A small sound classifier, trained from scratch: trained on acted Russian speech (Dusha).
Rows from block 9, named by matrix and row number. Rows with one number belong to one channel. Each number is 128 + 32 x the weight over the matrix's rms, rounded and kept within 0 to 255. All counts start at 0.
# filt: filter width-3 conv, dilation 16 (model.blocks.9.filt.weight, 256x256x3), inputs 174-202, a 3 kernel for each
# gate: gate width-3 conv, dilation 16 (model.blocks.9.gate.weight, 256x256x3), inputs 174-202, a 3 kernel for each
filt.186 [ 92  98 163 106 156 137 169 148  81  90 138 148 140  92 112 151 162 166 124  99 126 106 146 150 165 124 138 145 116 137 130  99 104 188 157 118  80 138 148 162 138  73 170  88 149 126 150  93 139  92 125  91 106  80 142 159 104 145 121 180 111 163 151 192 170 109 140 125 120 121 127 140  94 107 167 136 119 141 225 167 106 157 156  98  92 156 202]
gate.186 [140 139  92 138 140 103 151 157 103 121 157 128 173 124 147 134 112 130 123 115 105 120  86 151 144  94 122 156 131  51 164 102 105 107 147  82 140 110  79 157 149 168 103 125 147 136 159 107 153 152 118 134 137 120  61 110 155 106 151  90 180 143 119 178 146 159  92 156 140 144 119 162 164 106 118 157  99 165 111 171 158 155 116 122 145 153  89]
filt.187 [182  72 151 161  89 119  82 136  58  84 135 159 128 118 116 151 121 126 120 157 118  99 140 121 114 151 108 169 116 112  50 111 135  91 107  81 115  79  98 142 105 111 157 162 142 187 133 154 159 166  79  82 178 122 184 157 168  65 105 206 157 127 134 158  96  85 150 132 110 168 100 101 144 110 102 151 118 135 111 196  65  72 157 130 135  75 155]
gate.187 [125  85 149 191  78  79  93 142  85 145 106 155 132 125 128 118 105 171 136 137 148 182 126 113  45 174  80  81  97  65 132 104 129 105 143 139  56 129 107  83 135 190 165 122 112 161 148 125 152 138 150  97  95 157  98 109 111 101 139  95 108 102 165 124  73 103 111 196  56 224 136 136 149 124 107 148 144 101  91 149 103 163  83  91 138 131 105]
filt.188 [129 123 170 119 153 144 128 117 154 193 148  91 100 129 134 128 107 105  71 175 108 141 180  73 127 131 164 136 106 137 140 164  94 138  91 143 114 100 203 202 167  58 144 184 119 165 161  88 156 136 109 189 149  89 163 122 150 102  82 185 134 152 153 197 111  91 215 160 134 102 103  96  89 124  98  94 133  85 153 110 101 147 146 118 120 119 101]
gate.188 [ 89 125 113  80  84 160 154 120 112  78 128  27 130 150 192 195 125 109 139  71 127 131 108  80 102 147 151 182 147 129 159 137  68  89 100 102  97 128 168 164  94 103 149 111 132 153  88  94 140  93 107 139  87  72 130  88 146  94 157 139 164 136 115 150 129  91 173 109  83 108  82 114  84 131  86 120 131 107 146 165 136 103 122 103 152 154 152]
filt.189 [150 140 119 121 146 115 130 197 129 120 112  98 135 179  97 142 124 164 129 151 157 124 112 122 186 165 195 103 135 126 159 141  47 149 164 167 170 174  91 186 137 141 112 108 126 129 140  62 130  93  92 115 151  43  75 120 203 130 120 127 144 169 151 144 132 112 149 102 162 129 105 154  44 117 131 100 124 206 135 149 131 111 118 128 100 147 135]
gate.189 [ 70 131 147 136 159 162 159 160 117 126 146 147 128 162 183 146 113 179 135 117 152 128 149 180 163  77 181 115 176 132 156 131  99 130 120 151  94 128 118 193 133 103 140 129 173 118 113 135 139 131 154 107 155 106 143 148 143 150 156 104 121 157 192 130 152 145 168 139 141 108 131 124 115 124 172 115 143 109 178 186 102 134 174 144  88 122 129]
filt.190 [ 93 110 117 119 104  94 117 117 126 133  79 100 129 171 170 128 179 115 162 150 102 141 114 117 161 113 126 165 156 101 139 103  78 124 119 132 134 106 127 122 113 146 180 100 115 122 106  77 162 168 202  94  60 171 150 130 149 108 149 101 160 114 151 119 125 104 178  74  85  96 101 134 120 162 100 141 159 127  86  84 101  99  90 138 164 131 104]
gate.190 [112 119 123  96 112 161  93 130 128 143 123 116 146 180 172  25 157 150 153 153  92 157 170 154  98 149  70 111 157 154 105 143 172  85  88 103 124 136 112 150 108 166  99 127 136 224 158 157 159 161 176 144 153 168 101 140 200 153 128  65 102 109 192 125 124 175  76 105 113 132  87 109 167 129 130 120 119 110 104 132  79  64  50 161  84 134 145]
filt.191 [135 182 105 135 153 112 164 102  90  94 145 143 185 111 126  85  54 147 106 153  93 132 144 153  92 130 105 145 102  99 152 134 115  88 128  97 131  97  94 161 105 186 118 175 134 156 117 152 169 109  92 152 130  83 160 159 149  91 138 106 108 158  42 194  68  47 130 109 113 141  71 122 113  89 189  91  65 129 115  54 134  94 102 105 170 178 110]
gate.191 [ 99 158 134 175 173  84 175 128  98 118 131 159 187 175 114 124 151 155 144 141 111 158 158  94 168  90 155 160 101 169 140  91  77  65 160 106 137 213 139  96  78 114  88 114 131 122  95 103 140  93  96 175  72 137 104 140 116 167 175 124 100 107 138 116 108 157 132 109 168 133 114 114 147 134 127 161 106  99 114 159 102  80 169 138 135 128 133]
filt.192 [ 94 113 142 118 121  74  76 106  97  68 105 111 126 137 160 147 135 117 112 101 120 132 105  97 198 103 169 135 152 105  62 126  84 103 175  37 118 110 108  87 101 129 145 125 145 166 121 130  92 100  89  85 111 122 125  77  94 109 152 111 115 162 158  87 109 116 171  99  80 113 201  99  67 162 133 116 154 189 156 148 141  61 187  93 131 169 181]
gate.192 [142 125  89 133 178 130 118 184 136  73 106 101 135 103 135 144 154  95 120 147 110 175 118 121 125  74 136 188 157 157  76 156 112 141  91  84 122 133 127  73 118 157 162 127 113 116  90 127 140 107 149 116 140 117 160 107 160 118  98  78 171 116  97  94 151 161  80  80 129  90 136 154 161 175 122 162 127  47 115 140 118 155 148  88 145 145  65]
filt.193 [145 101 169 136  86 138  73 103 146  82 150 105 115  86  98 104 103 159  87 168 113  38  93 129  78 114 138 124  88 115  61 134 179 141 179 111 171 118 145 111 147 130  92 219 133  86 163 106  65 152 133 104 126 119 111 128 146 155 115 145 108 100 153 116 120 120  91 169 133 159 138 145 138  91 144  94  99 116 139 159 106  57 142 121 150 103 114]
gate.193 [ 81  85 118 190 126 113 167 132  71 100 109 115 137 140 108 130 125 163  83 151 160 107 148 142 174 170 144 184 185 104 123 155 187  93  89 146 105 102 147 133 131 144 120 108 110  95 155  83  84  97 121 103 144 119 108 164 107  98 117  94  80  63 135 132  83 133 174 138 107  59 130 142  92 146 146 115 142 132 200 120  78 102  66 144  90 183 158]
filt.194 [ 74 142 138 115 140 117 151 136 152 131 116 100 146 157 123 133 186 161 108 171  98  97 129 111 151 201 129 111 162 123 120 165 151 140 132 140 150 196 163 170 117  81 197 158 109 112 107 122 134 148 128 170 146 124 108 154 101 140 111 126 119 193 117 179 127 141 111 147 138  99 109 128  41 111 185  68 159 140 123 120  84 131 157 144 103 160 150]
gate.194 [ 94 180 117  82 110 125 141 134  85 182 150 106 138 134 190 157  95 183  87  77 118 172 154  58 108  90 146 160 112 167 186 150 130 156  62  82 100 114 137 168 164 118 111 144 157 122 164  87 142 180 113 141 129  58 216 157 102  89 161 138 119 126  93 186  95 140 168 129  84 133  96  85 181 131 149 125  82 139 109  60 121 161  77  95  70 151 119]
filt.195 [ 68 122 127 158 107 138 154 160 122 124 130  97 136 141 189 168  99 202 126 145  87 104 159 116 137 143 121  99 155 108 177 131 134 109  75 103 106 111 115 145 103 122 103 201  87 158 151  72 136 158  82  53 120  70 137 172 145 108 114 113  94  86 138 137 152 154  59 130 157 101 104 154 147 128 182 149 110 158 170 152  79 137 145 131 130 159 179]
gate.195 [143 202 138 126 128 121  85 150 117 165 145 163 108 137 105  85 102  82 123 161  87 104 146 185 158  87 109 114 122  96 113 151 133 126 135 139 170 137 141 136 166 151 159 125 173 125 153 131 103 133 171 144 155 154 146 146 152 199 108 146  97 134 160 128 172 166 167 131 222 193 158 127 172 126 103  99 174 131 174 145 174 136 202 132 130 132 175]
filt.196 [ 92 112 143 110 104 142  25 109 176 127 108  85 110 169 132 121 145  92  37 128 189 185  94 125 153 219  80 119 163 135 123  80  88  73  91 152 104 164 135 118  89 123 160  93 121 160 103  95 149  94 109 166 120 152 162 101 101 111 159 123 106 112  90 118 107 102 150 141 126 111 126 101  72  99 131 151 174  46  95 127  89 112  78 108 114 135  83]
gate.196 [100 145  97 167 121 163 150 137 137 120  81 126 107 103 114 131 159 100 134 133  61 144 114 178 123 119  89 137 151 108 199 143 191  93 138 152 110  54 111  94 139 123  71 165 110 180  92 137 143  88 114 139 120  92 119 102 120 140 139 132 119 138 168 125 156 165 128 144 117 165 128 113 147 145 130 144 150 161 167 113 131 145 174 209 158 189 110]
filt.197 [114 137 141 111 146 137 119 112  68  89  99 145 173 104 110 170 106 160 136 168 115 161 124 135 154 130 101  90 130 102 110  93 114 121 172 157 113 189 113 163 119  97 140 151 158  63 103 117 141 117 168 157 130 119 161 130 177 174  89 162 115 123 181  94 175 141  65 159 133 121 126 205 112  74 133 143  88 121 116 146  78 107 108 151 117 134 137]
gate.197 [157 157 129 137 140 153  83 125 183 126 122 133 155 163 144 142 159 147 143 136 131 201 140 133 139 123 128 132 119 134 118  86 121  75 122 105  82 152 136 101 162 199  77 162  67 125 120 132 166 126 179  98 146 147 146 132 150 132  99 136 133 138 106  91 138 143  40  58 121 101 112  63 193 157 103 168 128  95  95 117 168 182  95 110 227 134 184]
filt.198 [133 198 162  86 121 190 139  86 121 117 146 121 133  92 135 121 157 100 127 133  93 120 174 102  60 139  66 130  86  91 105  88 157 100  90 114  99 202  82 165  86 126 143 117 149 188  85 137 171 178  92 144 125 128 153 157 148 121 127  70 113 142 100 143 119 114 144 134 175 140 141  85 148 137  93 101  85 140  75  95  82  81 121  47 123 111  90]
gate.198 [134 117 147 104 129 142  87 102 115 146  84 157  83 156 144 105 174 172  97  87  83 152 133 186 138 123 133 117 203  90 121 191 143  75 131 107 129  76 121  94  73 171 151 121  95 168 117 181 160 166 135 149 101 135 137 164 153  99 148 135  96 116 107 150 138 146  92  96 114  90 203 124 115 190 166  99 179 128 159  78 166 114 100 152 142 139  65]
filt.199 [178 140 107 185 121 109 159 112  33 199 141  71 135 115 109 113 104  89 189 113 145 118 111 108 130 135 167 167  46  83 111 123  61 169 132 127 176 101  89 187 130 137 105 164 158 101 127 149  62  89 144 145 132  80 117  93 160 121 138 129  72 120 138 110 192  63  94 143 146 103 148 107 165  91  62 165 108 131 146 142 118 192 106 102 156 107 125]
gate.199 [141  98  60 163 116 160 142 137 138 164 141 103 155 169 112 137 121 165  93  85  51 129 190 164 186 105 112 173 146 128 152 118 132  89  79 204 113 146 136  84  80 117 119 145 137  92 110 164 107 135 145 133 167 105 159 114 105 115 147 111 116  50 131 124  96 165 106 118 178 132 102 170 158 120 104  97 121 100  95 113 161 156 125 212 141 155 122]
filt.200 [114 140  72 116 179  81 150 105 144 128 115 149 164 149 120 172  85 149 106 157 134 106  71 113  98 144 159 169 122 151 116 134 172  72  99 115 133 148 109 181 140 104  87 143 124 146 123 132  99 192 138 100 103 174  71 118 128 152 116  96 147 124 147 130 183 132  72 106 168 142 119 114 201 110 137 145 117 114 119 122 102 131 112 156 196 146  94]
gate.200 [124 120 132  81 150 158 156 102 153 132 144 109 170 127 111  59 160 138 122 193 154  64 148 159 158 113 172  86 173 154 116 145 173  66 134 126  95 133 174 166 128 128 159 137 127 106 132 125 138 149 170 112 173 177 159 130 177  82  73  41 111 152 175 122 154 183 130  78 191 136 181 118  97 136 112 141 112 136 163 153 119 113 124 150  98 105 112]
filt.201 [ 74 202 160 114 149 167  76  98 172  74 138 133  84 187 143 113 101 156 123 143  83  61 216  86 126 112 123 109 156 114  96 174 138  88 126 111  51 114 154 143 146  79 115 115 118 124 152  85 169 150 139 113 191  54 164 105 171 121  92 184 164 152 103 111 132 122 124  85 157 122 121 150 116 161 121 118 170 167 127 161 156 108 148 138 137 148 113]
gate.201 [119 167 166 115 140 186 175  91 157 169 116 104 171 130  85 158 103 156  83 113  66 113  65  86 136  74  80 122  94 155 154  98 123 122 105 108 126  86 127 150 104 133  97 143  87 125 158 158 153 120 142 127  59 103 140 123 120 163  98 129 129 141 122 120 146 169  99  94 109 110 116 114 151 159 104 139 150  93 144 102 120 118  94  88 181 160 147]
filt.202 [170 121 129 156  59 111 107 108 159 128 172 113 126 111 136 102 109 103 162  78 163 146 109 159 103 135 132  63  47 127 145 123 136  49 146  96 120 121 145 129 157 142 190  73 211 171 179 176 172  93 198 136 116 124 153  71 125 126 123 101  81 113 126 122  92 178 165 149 144 151  75 133 104 152 124  43  95 118 114 130 108  97 115 118 122 139 149]
gate.202 [158 111 152 108 131  76 152 144 156 132  84 157 162 154  99 146 138 144 119 119 124 100  74 138 102  67 187 140 102 153 123 133 144  96 155 135 140 141 181 138 142  82 109  55 104 127 146  75 148  53  79 106  97 160 170 126 157 144 177 149 154 133 171 165 113 138  72 138 194 179 110 107 153 129  62 174 159  94  87 112 116 138 199 135 165 128  78]
filt.203 [133 128 113 115 129 120 147  45 126 139 154 127 127 115 142 127  61 162  85 113 123  71 155 136 128 139 132 169  80 122 141 139 103 150 121  96 129 176 144 168  97 120 162 168 132 119 134 144 143 124  80 130 162  95 108 154 129 142 170 202 125 131 180  96  98  75 141 144 108  91 149 113 112 165 169 105 183 127 133  99 107 122 100  96 140 143 161]
gate.203 [115 177  88 156 134 103 115 146 130 107 158 135 101 136 153 130 140 137 153 116 120  82 174 157 147 144 174 127 128 124 145 122 144 166 119 137 114 120  84  64 157 178 109  94 135 122 117 154 104 124 145 141 123 132  98 148 142  85 176 122 155 126 101 130 115  95 154 145 157 100 122 149 107 119 144 130 129 105 151 149 143  87 135 169 104 132 131]
filt.204 [138 205 132 182 140 147 138 116 134 104 133 205  82 106  96 103 107 126  94 100 106 123 173 117 158  86 130  84 132  98 106 172 128 151 149 115 130 107 134  89 197 104 152 149 119 114 157 137 111 205 151 111 137 109 107 193  63 186 147  81  95 139 142  68 146 122 121 126 142  73 182  75  63 150 125  82  83  73 139 122 143 137 162 137 123 124 122]
gate.204 [130 128 101  96  93 119 162 163  53 134 131 141 222 100  99 163  96  69  97  61 110 141 151 149 116  99 114 165 122  87 150 155 158  84 136 105 148 113 116  88 192 104 110 138 144  95 139 162 118 125  82 110 125 127 140 112 118 143  81 140 144 117 111 124 173 121  60 194 134 135 102 157 133  92 125 198  93 151 157 166 141  92 202 157 126  46 140]
filt.205 [146 102 109 161 164 159 155 131 141 105 136 100 163 127 126 111 129  97 159 171 128  90 135 138 127 128 151 160 179 170  24  75 151  61 192  52 101 198  92 125  99 114 101 116  87 114 113 151 130 151 140  74 155 166  70 141  91 116  98 107  68 154  91 129 149  84  86 105  65  99 194  92 115 107 128  96 149 125 130  95 156  91 138 149 129 110 144]
gate.205 [141 122 120 168 138  87 131  96 154  75 150 115 121 131 197 101 139 140 120 118 142 154  77 155  77 102 119  60 130 125 167 160 130  96 155  75 165 123 121  78  98 165 163  98 141 190 136 119 154  83 159 135 151 103 122 117 151  99 134  90 106 135 119 149  80 125 205  69  88 137 107  89  91 108 138 121 144 161 104 116 135 117 125 145 213 127 102]
filt.206 [119 109 164  67 208 145  96 118 125 118  94 155 106 132 189  45 171 133 102 179 154 144 121 149 148 132 127 113 108 131 139 123 139 170 130  62 115 141 117  93 151 166 137 110 119 174  53 149  95 141 122 109 104 137 152  93 155 127  95 153  80 166 128 121 163 126 185 118 110 136 193  95  45 123 127  86 150 133 153 117 156 121  61  94  70 156 166]
gate.206 [144 132 133 101 144 189 125 116 154 145 121 114 145 141 150 103 160 128 129 123 149 150 193 156  62 134 107 110 106 112 211  99 122 170 133 164 103 107 191 199 192 116 130 164  90 153 157 148 189 139 126 203 141 135 187  31 126  79  90 184 152 134 148 144 152 136 135 146 185 137 136 147 168  86  91 103  99  92 178 156 147 153 170 150 163 116  86]
filt.207 [201 127 186 122 118 127  70 126  91 110 126 128 170 108  80 166 170 131  99 179  55 128 105 127 134 164 106 118 139 149 131 118 108 133  97 138 135 111 193  63 141 103 103 162 176 191 117  80 183 136 127  71 111 116 167 110  71  91  90 208 146 129  40  89 121 133  48 121 138 179 119 121 143 100 103 123 107 105  70 112 158 141 124 134 189 133 143]
gate.207 [ 99 135 154  81 171 122  86 164 103 112 110 120 119 144 255 109 116 231 153 141 132 101  77 170 127  97 155 126 137 196  79 142 108 121 131  99 136 107 172 124 102 172 124 116 153 139  61 142 150 132 144 135 163 101 193 174 166 121 200 140  57 176 105 143 125 109 140 105 110 125 165 160  40 138 186  60 172 174  65 137  99 123 120 115  97 156 143]
filt.208 [156 164 119 115 131 164 127 173 143 132 116 137 167 128 132 118 143 192 170 109 151 108 152 147 124 131 140 102 165 183 134 158 137 137 126  93 116 124 114 163 124 162 109 153  98 112 109  86 144 119  68 172  95 113 142 180 123  89 167 113 167  91 102 164 132  85 116 151 134 138 181  98 140 163 105 158 150 196 121 104 138 142 142 100 146 119 130]
gate.208 [153 149 232 127 121 158 156 121  86 113 129 155 110 135  71 101 114  76 119  78  87 154 162 209 127 115 146 150 108 200 158 105 140 149  57 111  96 150 145 128 136 133 101  65 138 147 143 151 120 149 180 236 131 104 142 120 136  98 124 168 129  95 200 105 148 167 161  83 191 105 171 213 130 164 168 131 120 108 159 168 110 149 161 162 119 118 174]
filt.209 [109 168 103  64 125  86  67  19 127  79 117 113 113  56 138  98 118 132  89 123 116 102 125 112 132 128 151 141 142 138 164 179 165 114 152 162 101 168 182 119 105  65 101 161 123 160 151 134 124 177 134 106 137 125 112 152 140 134 155 118 186 167 131 126 100 156 128 123 177 107 137  98 179 135  87 141 116 123  83  65  93 139 108 129 175 152  64]
gate.209 [103  91  94 115 164  82 178 151 186 125 125 114 132  97 184  98 126 181  59  92 144 128 114 126 117 116 195  87 134 126 124 171  80  95 118 106  98 124 123 188 137 102  96 106 101 126 154 118 133 129 120 161 104 101 151 128 170 125 144 129 122 115 169 166 132 131 104 105  79 123 159  64  95  78 197 100 116 233 136 195 190 110 139 191  77 112 161]
filt.210 [221 141  82 167  82 107  86 134 121 124 135 149 140  99 152 190 128 165 118 166 115  91 102 191 107  81 103 155 125 129 155 113 123 107 114 130 103 164 124  86 118 115  87 111 136 106 100 136 125  77 143 134  66 107 103 154 168 158 159  52  65 144 190  75  68 221  31 118 111 143 111  93 111 149 129 106 135 103  63 134 139  55 116 185 116 185 129]
gate.210 [139 112 118  94 100 117 165 116 163 153 159 109 146 140 181 115 146 113  72 133 141 142 144 104 161 151 196 186 138 174 142 158  74  98  57 117  84 175 216 148 164  84  65  72 100 154 133 126 133 105  89 131 113 137 153 145  91  80 156 167 145 102 116 157 109 122 151 118 113 103 118  62 103 164 167 119 110 154 110 125 165 182 105 100  79 103 157]
filt.211 [ 97 142 168 142 166 119 156 149 180 155 176 129 126 148 155 103 185 157 180 168 124  91 127 112 124 125 102 126 141 157 147 117 167 191  88 132 180 142 159 123 105 158 145 143 118  99 107 154  46 121 158 126 118 120 106 192 147 167 129 190 128 186  49 130 105 147 128 149 166 106 127 120 133 167 126 146 156 127 139  73 150 126 181 109 148 131 108]
gate.211 [138 121 113 130 192  48  84 165 129  95 151  48 134 105  83 149 159 169 102 120  85 129 150 103 118 165 205 137 127 115 174 153 113 113 133 123 100 111 191 157 128  61  96 147 120 149  99 103 126 130  77  92  99 102 171 132 114 101 119 194  98  95 136 133  80 100 162 126 129 166 136 183 141 112 216 151 154 208  42 157 183 121 146 162 118  94 179]
filt.212 [ 75 174 198  90 136 112  70 118  77 158 110 146 141 211  81 157 123 160 151 119 181 183 130 142 171 109  92 115 138 134 141 146 152  94  94  83 115 175 185 155  90 120 112 133 166 150  96  68 102 168 124  91 152  93 100 139 170  95 187 113  99 127 127  79 139 133 116  96 139  89 132  95 170 193 150 142 125 117  67 100 105  77 148 143 123 173 149]
gate.212 [172 118 112 109 157 219  93 138 125 107 108  89 125 122 132 114 163 160 147  76  62 115  72  77 119 133 132 150 127 119 137 179 169  79 160 100  91 120  97 146 120 133 180  83  96 140 133 101 127  86  81 104 152  92 128 179 148 120 111 172 112 111 190 111 126  73  70 101 100 109 136 153 160 155 141 102 123 202  97  90 142 128 110 162  84 137 192]
filt.213 [147 119 120 129 107 114 115 158 104 125 232 109 144  93 122 205 172  92 124 121  95 119 144 172 131  90  95 132  86 104 174 148 139 141 129 132 184 103 107 120 157 169 122  60 186 133 151 144 138 100 169 129 148  91 105 184 122 108  89  86 121  65 133 147  93 154 114 101 129 136  49 168 176 104 139 140 108 139  81  34 115 129 151 114 142  93 109]
gate.213 [135 150 167 104 152 164 158 140 101  85 106 130 149 100 105 212 234 173 135 128 143 151  94 177 152 158 142 137 112 124 147 155 148 167 138 130 151 139 137 150 150 128 141 130 165 116  89 120 170 124 149 151  95 116 164 152 159 104 129 171 115 125 148  95 145  98  51 126 153 101 100 162 137 109 131  97 139 194 178 120 104 162 129 119 117 118 187]
filt.214 [ 97 182 134 134 180 181 124 197 145 182 149 125  95 138 112 105 152 186 114  79 169 122 147 114 165  76  86  51 192 150 144 175 113 202 148 111 133 130 126 144 155 122 169 155 114 131 121 134  87 141 125 163 155  95  86 169 162 133  85 122 147 137 116 115 144 145 142 162  89 123 135 110 119 169 170 155 129 170 154 112 148 146 174 128 105 137 152]
gate.214 [121 108 180 114 128 197 133 127 161 154 106 159 130 165 226 177 116 178  92 136 139 117 143 146 102 108 100 126 136 127 136 140 137 160 108 178  65 159 114 179 151 181 102 155 126 150 113 152  56 162 154 122 123 221 113 155 141 149 104 117  92 133 213 123 148 131  97 128 129  44 152 216 131 170 116 115 122 141 141 137 152 149 172 184  81 145 122]
filt.215 [220 137 101 186 117 130 149 135 151 140 115 142 106 125 166 130 185 125 195 112 116 154 115 228 101 126 147  92 114 129 136  98 173 105 198 131 129 158 139 135 149 120 127 134 120 162 131 233 174 105 141 134 105 171 149 113 146  85 102  92 169 163 121 131 171 133 148 140 123 129 156 140 108 118 177 162 148 165  83 105 111 144 136 143 121 132 171]
gate.215 [105 121 116 155  56 141 112 125 177 129 126 142  64 124 157 131 113 204 143 141 142  87 101 118 158  85 153 149 124 198 121 129 127 125  90 115 115  77 109 101 169 137 109 134  34  72 146  88  77 139 108 144 115  81  60 125 158 123  76 106 131 124 117 137 153 137 113 118 120 114 172 101 156 179 136  98 164 136 137  80 142 107 112 178  97  87 155]
filt.216 [ 72 181 142  62 126 182  80 152 114  79 131 154 100 131 137 170 152 143 121 162  97 118 152 144 146 160  88 121 130 116 129 127  92 110  91 117 162 105 118 150 108 129 181 127 112  90 142 173 128 180 133 103 125 126 184 139  86 194 111  86 162 169  89 100 145 143 136 155 112 190 151 139 187 196 134 194 165 181 105 156 120 131 159 117 161 173 144]
gate.216 [117  97 144  99 153  85 141 146 117 121  98 117 146 116  68 125 109 140 156 150  82 179 105 197 180 151 118 132 107 127 157 118 195  86  86 132 107 151  58 129  94 137 147 147 146 195 129 168 188 109 170 144  96  79 208 122 163  53 143 154 146 150  75 181 124 168 170 155 135 120 169 163  71  87 216 107 139 162  94 129 146 122 115 155  95 126 163]
filt.217 [195 124 159  55  83 123 116  87 103 201 127 158 112 132 153 145  30 140 104 125 152 123 149 152  58 159 121 156 136 107 121  76 118 150 104 155 144  63 137  76 135  96 145 158 104  61 163 151 158 206 179 161 115 168 149 117 157 135  76 155 169 137 178  99 153 121  84 159 132 157 144 148 169 128 167 155  97 152 105 116 131 119 107 113 113  56 147]
gate.217 [124 126 127 131 114 142  87 109  99 136 117 183 137 164 106 153 136 124 155 118  65 133 199 124 180  89  81 146 114 106 133 215 162  76 155 143 140 113 141 113 187 122  75 128 167 115 168  67 107 177  98 140 126 180 177 171 152 113  69 157 156 156  92 103 104 129 124  99 118 116 102 117 159 124 130 143 105 103 123  52 121 102 154 122 114  95 179]
filt.218 [161  54 189  71  63 202  95 131 104 104 111 206 114 140  60 109 174  78  96 116 157 171 120 162 113 182 117 121 161 157 138 120  65 172 150 106 137 157  98 136 103 142 204 178 211 161 129 112 191  84 154 124 131 196 222  84 104 124 107 126 118 200 106 146 121  87 185 117 193 150 146 111 116 162 133 125 188  59 135 149 129 109 105  96 120 159 100]
gate.218 [160  95 129 112  94 139 104 147 137 179 120 115 154 126 146 153 153 157 146 122 140 190 134 161 101 152 135 123 104 114 128 139 173 166 130 220 136 104 112 148 125 104 175  97 231 196 146 110 191 150 187 118  74  97 180  91 140  89 110 118 142 162 155 197 167 179 140 131  44 152 133 167 161 129 112 107 150 140  92 144 118 152 157 171  98 127  91]
filt.219 [157 208  68 129 133 126 136 171 129  85  81 193 131 131 138 121 106 138 113 111 156  99 125 138 126 114 139 143 187 109 110  88 111 145 119 178 155 170 111 141 152 107 178 134 123 124 138 111 141 168 103 162 154 120  99 147 114 142  86 135 130 100 146 136 110 153  58  93  86  98 154  73 134 112 111  90  66 151  93 132 174  77  52 159 153 133  97]
gate.219 [144  83 100 121 103 165 134 120 169 109 139 151 205 104 116 142  99 101 132 115  79  94 145 117 165 121 130 146 142 106 101 153 205  69 146  94 140  94 114 136 130 152  81 154 112 104 198 122 156 143  80 133 138 128 127  93  89 130 100 146  96  42 127  79 118 150  80  96 165  12 120 101  96 127 123 146 130  91 143 123 196  75 114 157 112  59 115]
filt.220 [152 134  95 171  78  62 179 113 117 114 117 118 188 172 157 112 115 133 141 119 170 158 172 149  98 159 117 213 139 142 157  77 116 160 115  97 121 149 117 149 133 151  78 152 100 164 171 144 178 146 119 165 154 135 148 115 101  85 128  74 132 128 128 181 126 107 148 117 107 166 157  79 125 142 103 167 113 136 174 149 164 173 111 102 112 137 139]
gate.220 [119 142 149 154 133 133 142 125 141 176  99 132 147 116 177 124 135 143 103  90  89 111  77 107 180 117 137 144  83 139 132  65 152 134 130  99  98 165 140 165  95 161 100 170 111  93  85 150 131 136 126 158  72  65 135 105 133  88 120  95 126 119 134 205 130 179 124 100 149  68  97 132  92 100 104 137 100 116 193 201  61 151 161 160 115 102 139]
filt.221 [116 146 121 134 115 118 156 133 159 159 158 145 162 108 152 153 170  74 144 138  57 126 101 215 127 118 163 146 148 138 138 116 119 127 136 134 153 114 170 133 131  97 108 109 107  88  76 148 144 136 196 168 172 142 193 173 157  93 105 107 130 132  72 135 121 166 133 150 170 112 123 117 142 152 115 107 134 112  86 141 117 103 149 137 148 157 125]
gate.221 [150  84 115 107 120  74 125 141 153 125  52  83 110 109 107  95 113 135  85 102 166 170  93 191 132 108 110 124 117 160 169  80 195 107 130  98 107 136  26 128 106  80 166 118 173 118 126 146 103 101 173 104  88 191 127 115 240  63 131  58 146 105 164 174 113 195 190 146 150  70 102 149  74  89 141  95 146 100  99 139 178 111 141 184  96  61 112]
filt.222 [165 134 120 157 163 119 183 125 142 162 159 103 149 121 155 142 141 124 153 143 112 183 161 110 152 169 176 162 140  87 160 175 130 103 145 186 145 158 106 144 137 145 113 151 136 174 161 141 164 124 129 187 145 123 166 166 165 112 108 177 153 149  89 136 198 146  97 191 135 139 149 147 126  83 122 109 129 152 110  60 181  97 102 128 110 138 140]
gate.222 [ 74  84 119 124 183 113 162 136 132  81 107 128 120 100 149 178 114 107 177 148  95  56 114 113 127 113 169 119 153 113 165 176 130 159 178  83 122  94 131  78 155 137 130  74 140 147 128  79  92 142 134 122 156 156 125 145 166 132  88 124 182 115  89 155 129 104 136 176 107 166 188 107 136 158 112 171 159 118 156 151  29 120 149 133 160 170  55]
filt.223 [156 120 126 140  72  83 111  58 149 132 158 115 148 119 141 153 136  76 133 123  70 163 156 115  87 114  75 116 182 114 160 130 134 117 133  83 110 107 170 155 162 126 116 114 102 161 171 138 157 127  89 205 111 114 110 123 108 144 169 147 140 158 188 161 135  53  85 145 131 153 139  67 142  90 162 106 136  66 134  99 142 122 134 159 136 150 198]
gate.223 [100  92 108 156  95 160 126 107 211 127  99 183 146  70 204 116 160 111 179 100 111 117 133 163 116 111 137 102 136 153  97 127 195 156 129 107 137 161 133 138 132 182 153 180  69 115 132 149 119 169 149 164 138 136  96 177 171 118 130 143  99 177 115  90  75 194 127 197 101 153 164  64  42 156 150  88 110 195 110 132 181  77 196 156 110 104 166]
filt.224 [121 154 122 134 151 171 143 126 180 100 120 127 126 138 111 166 127 141  85 183 157 164 133 103  95 120 165 136 168 157 156 141 158 137 117 145 120 135 133 106 138 146 114 118 130 100 132 112 115 153 127 108 118 127 155 138 139 153  93 144 155  86 128 146 127 119 159 121 144 182 128  83 163 100  75 139  71 142 105  94 114 128 129 167 109  83 110]
gate.224 [110  72 145 159 154 132 117 123 172 130 119 115 134  96 153 134 168 153 135 119 159  92 112 100 133 165 150 152 136 128 133 167 123 151 118  89 150 146 165 128 126 140 135 150  85 136  88 178  71 103 150 119  75 155  99  68 139  98 136 101 145  88  83 120 123 119 153 112 100 146 123 112 112 144 146 133 141  84  90  75 144 154 158 177 153 120 170]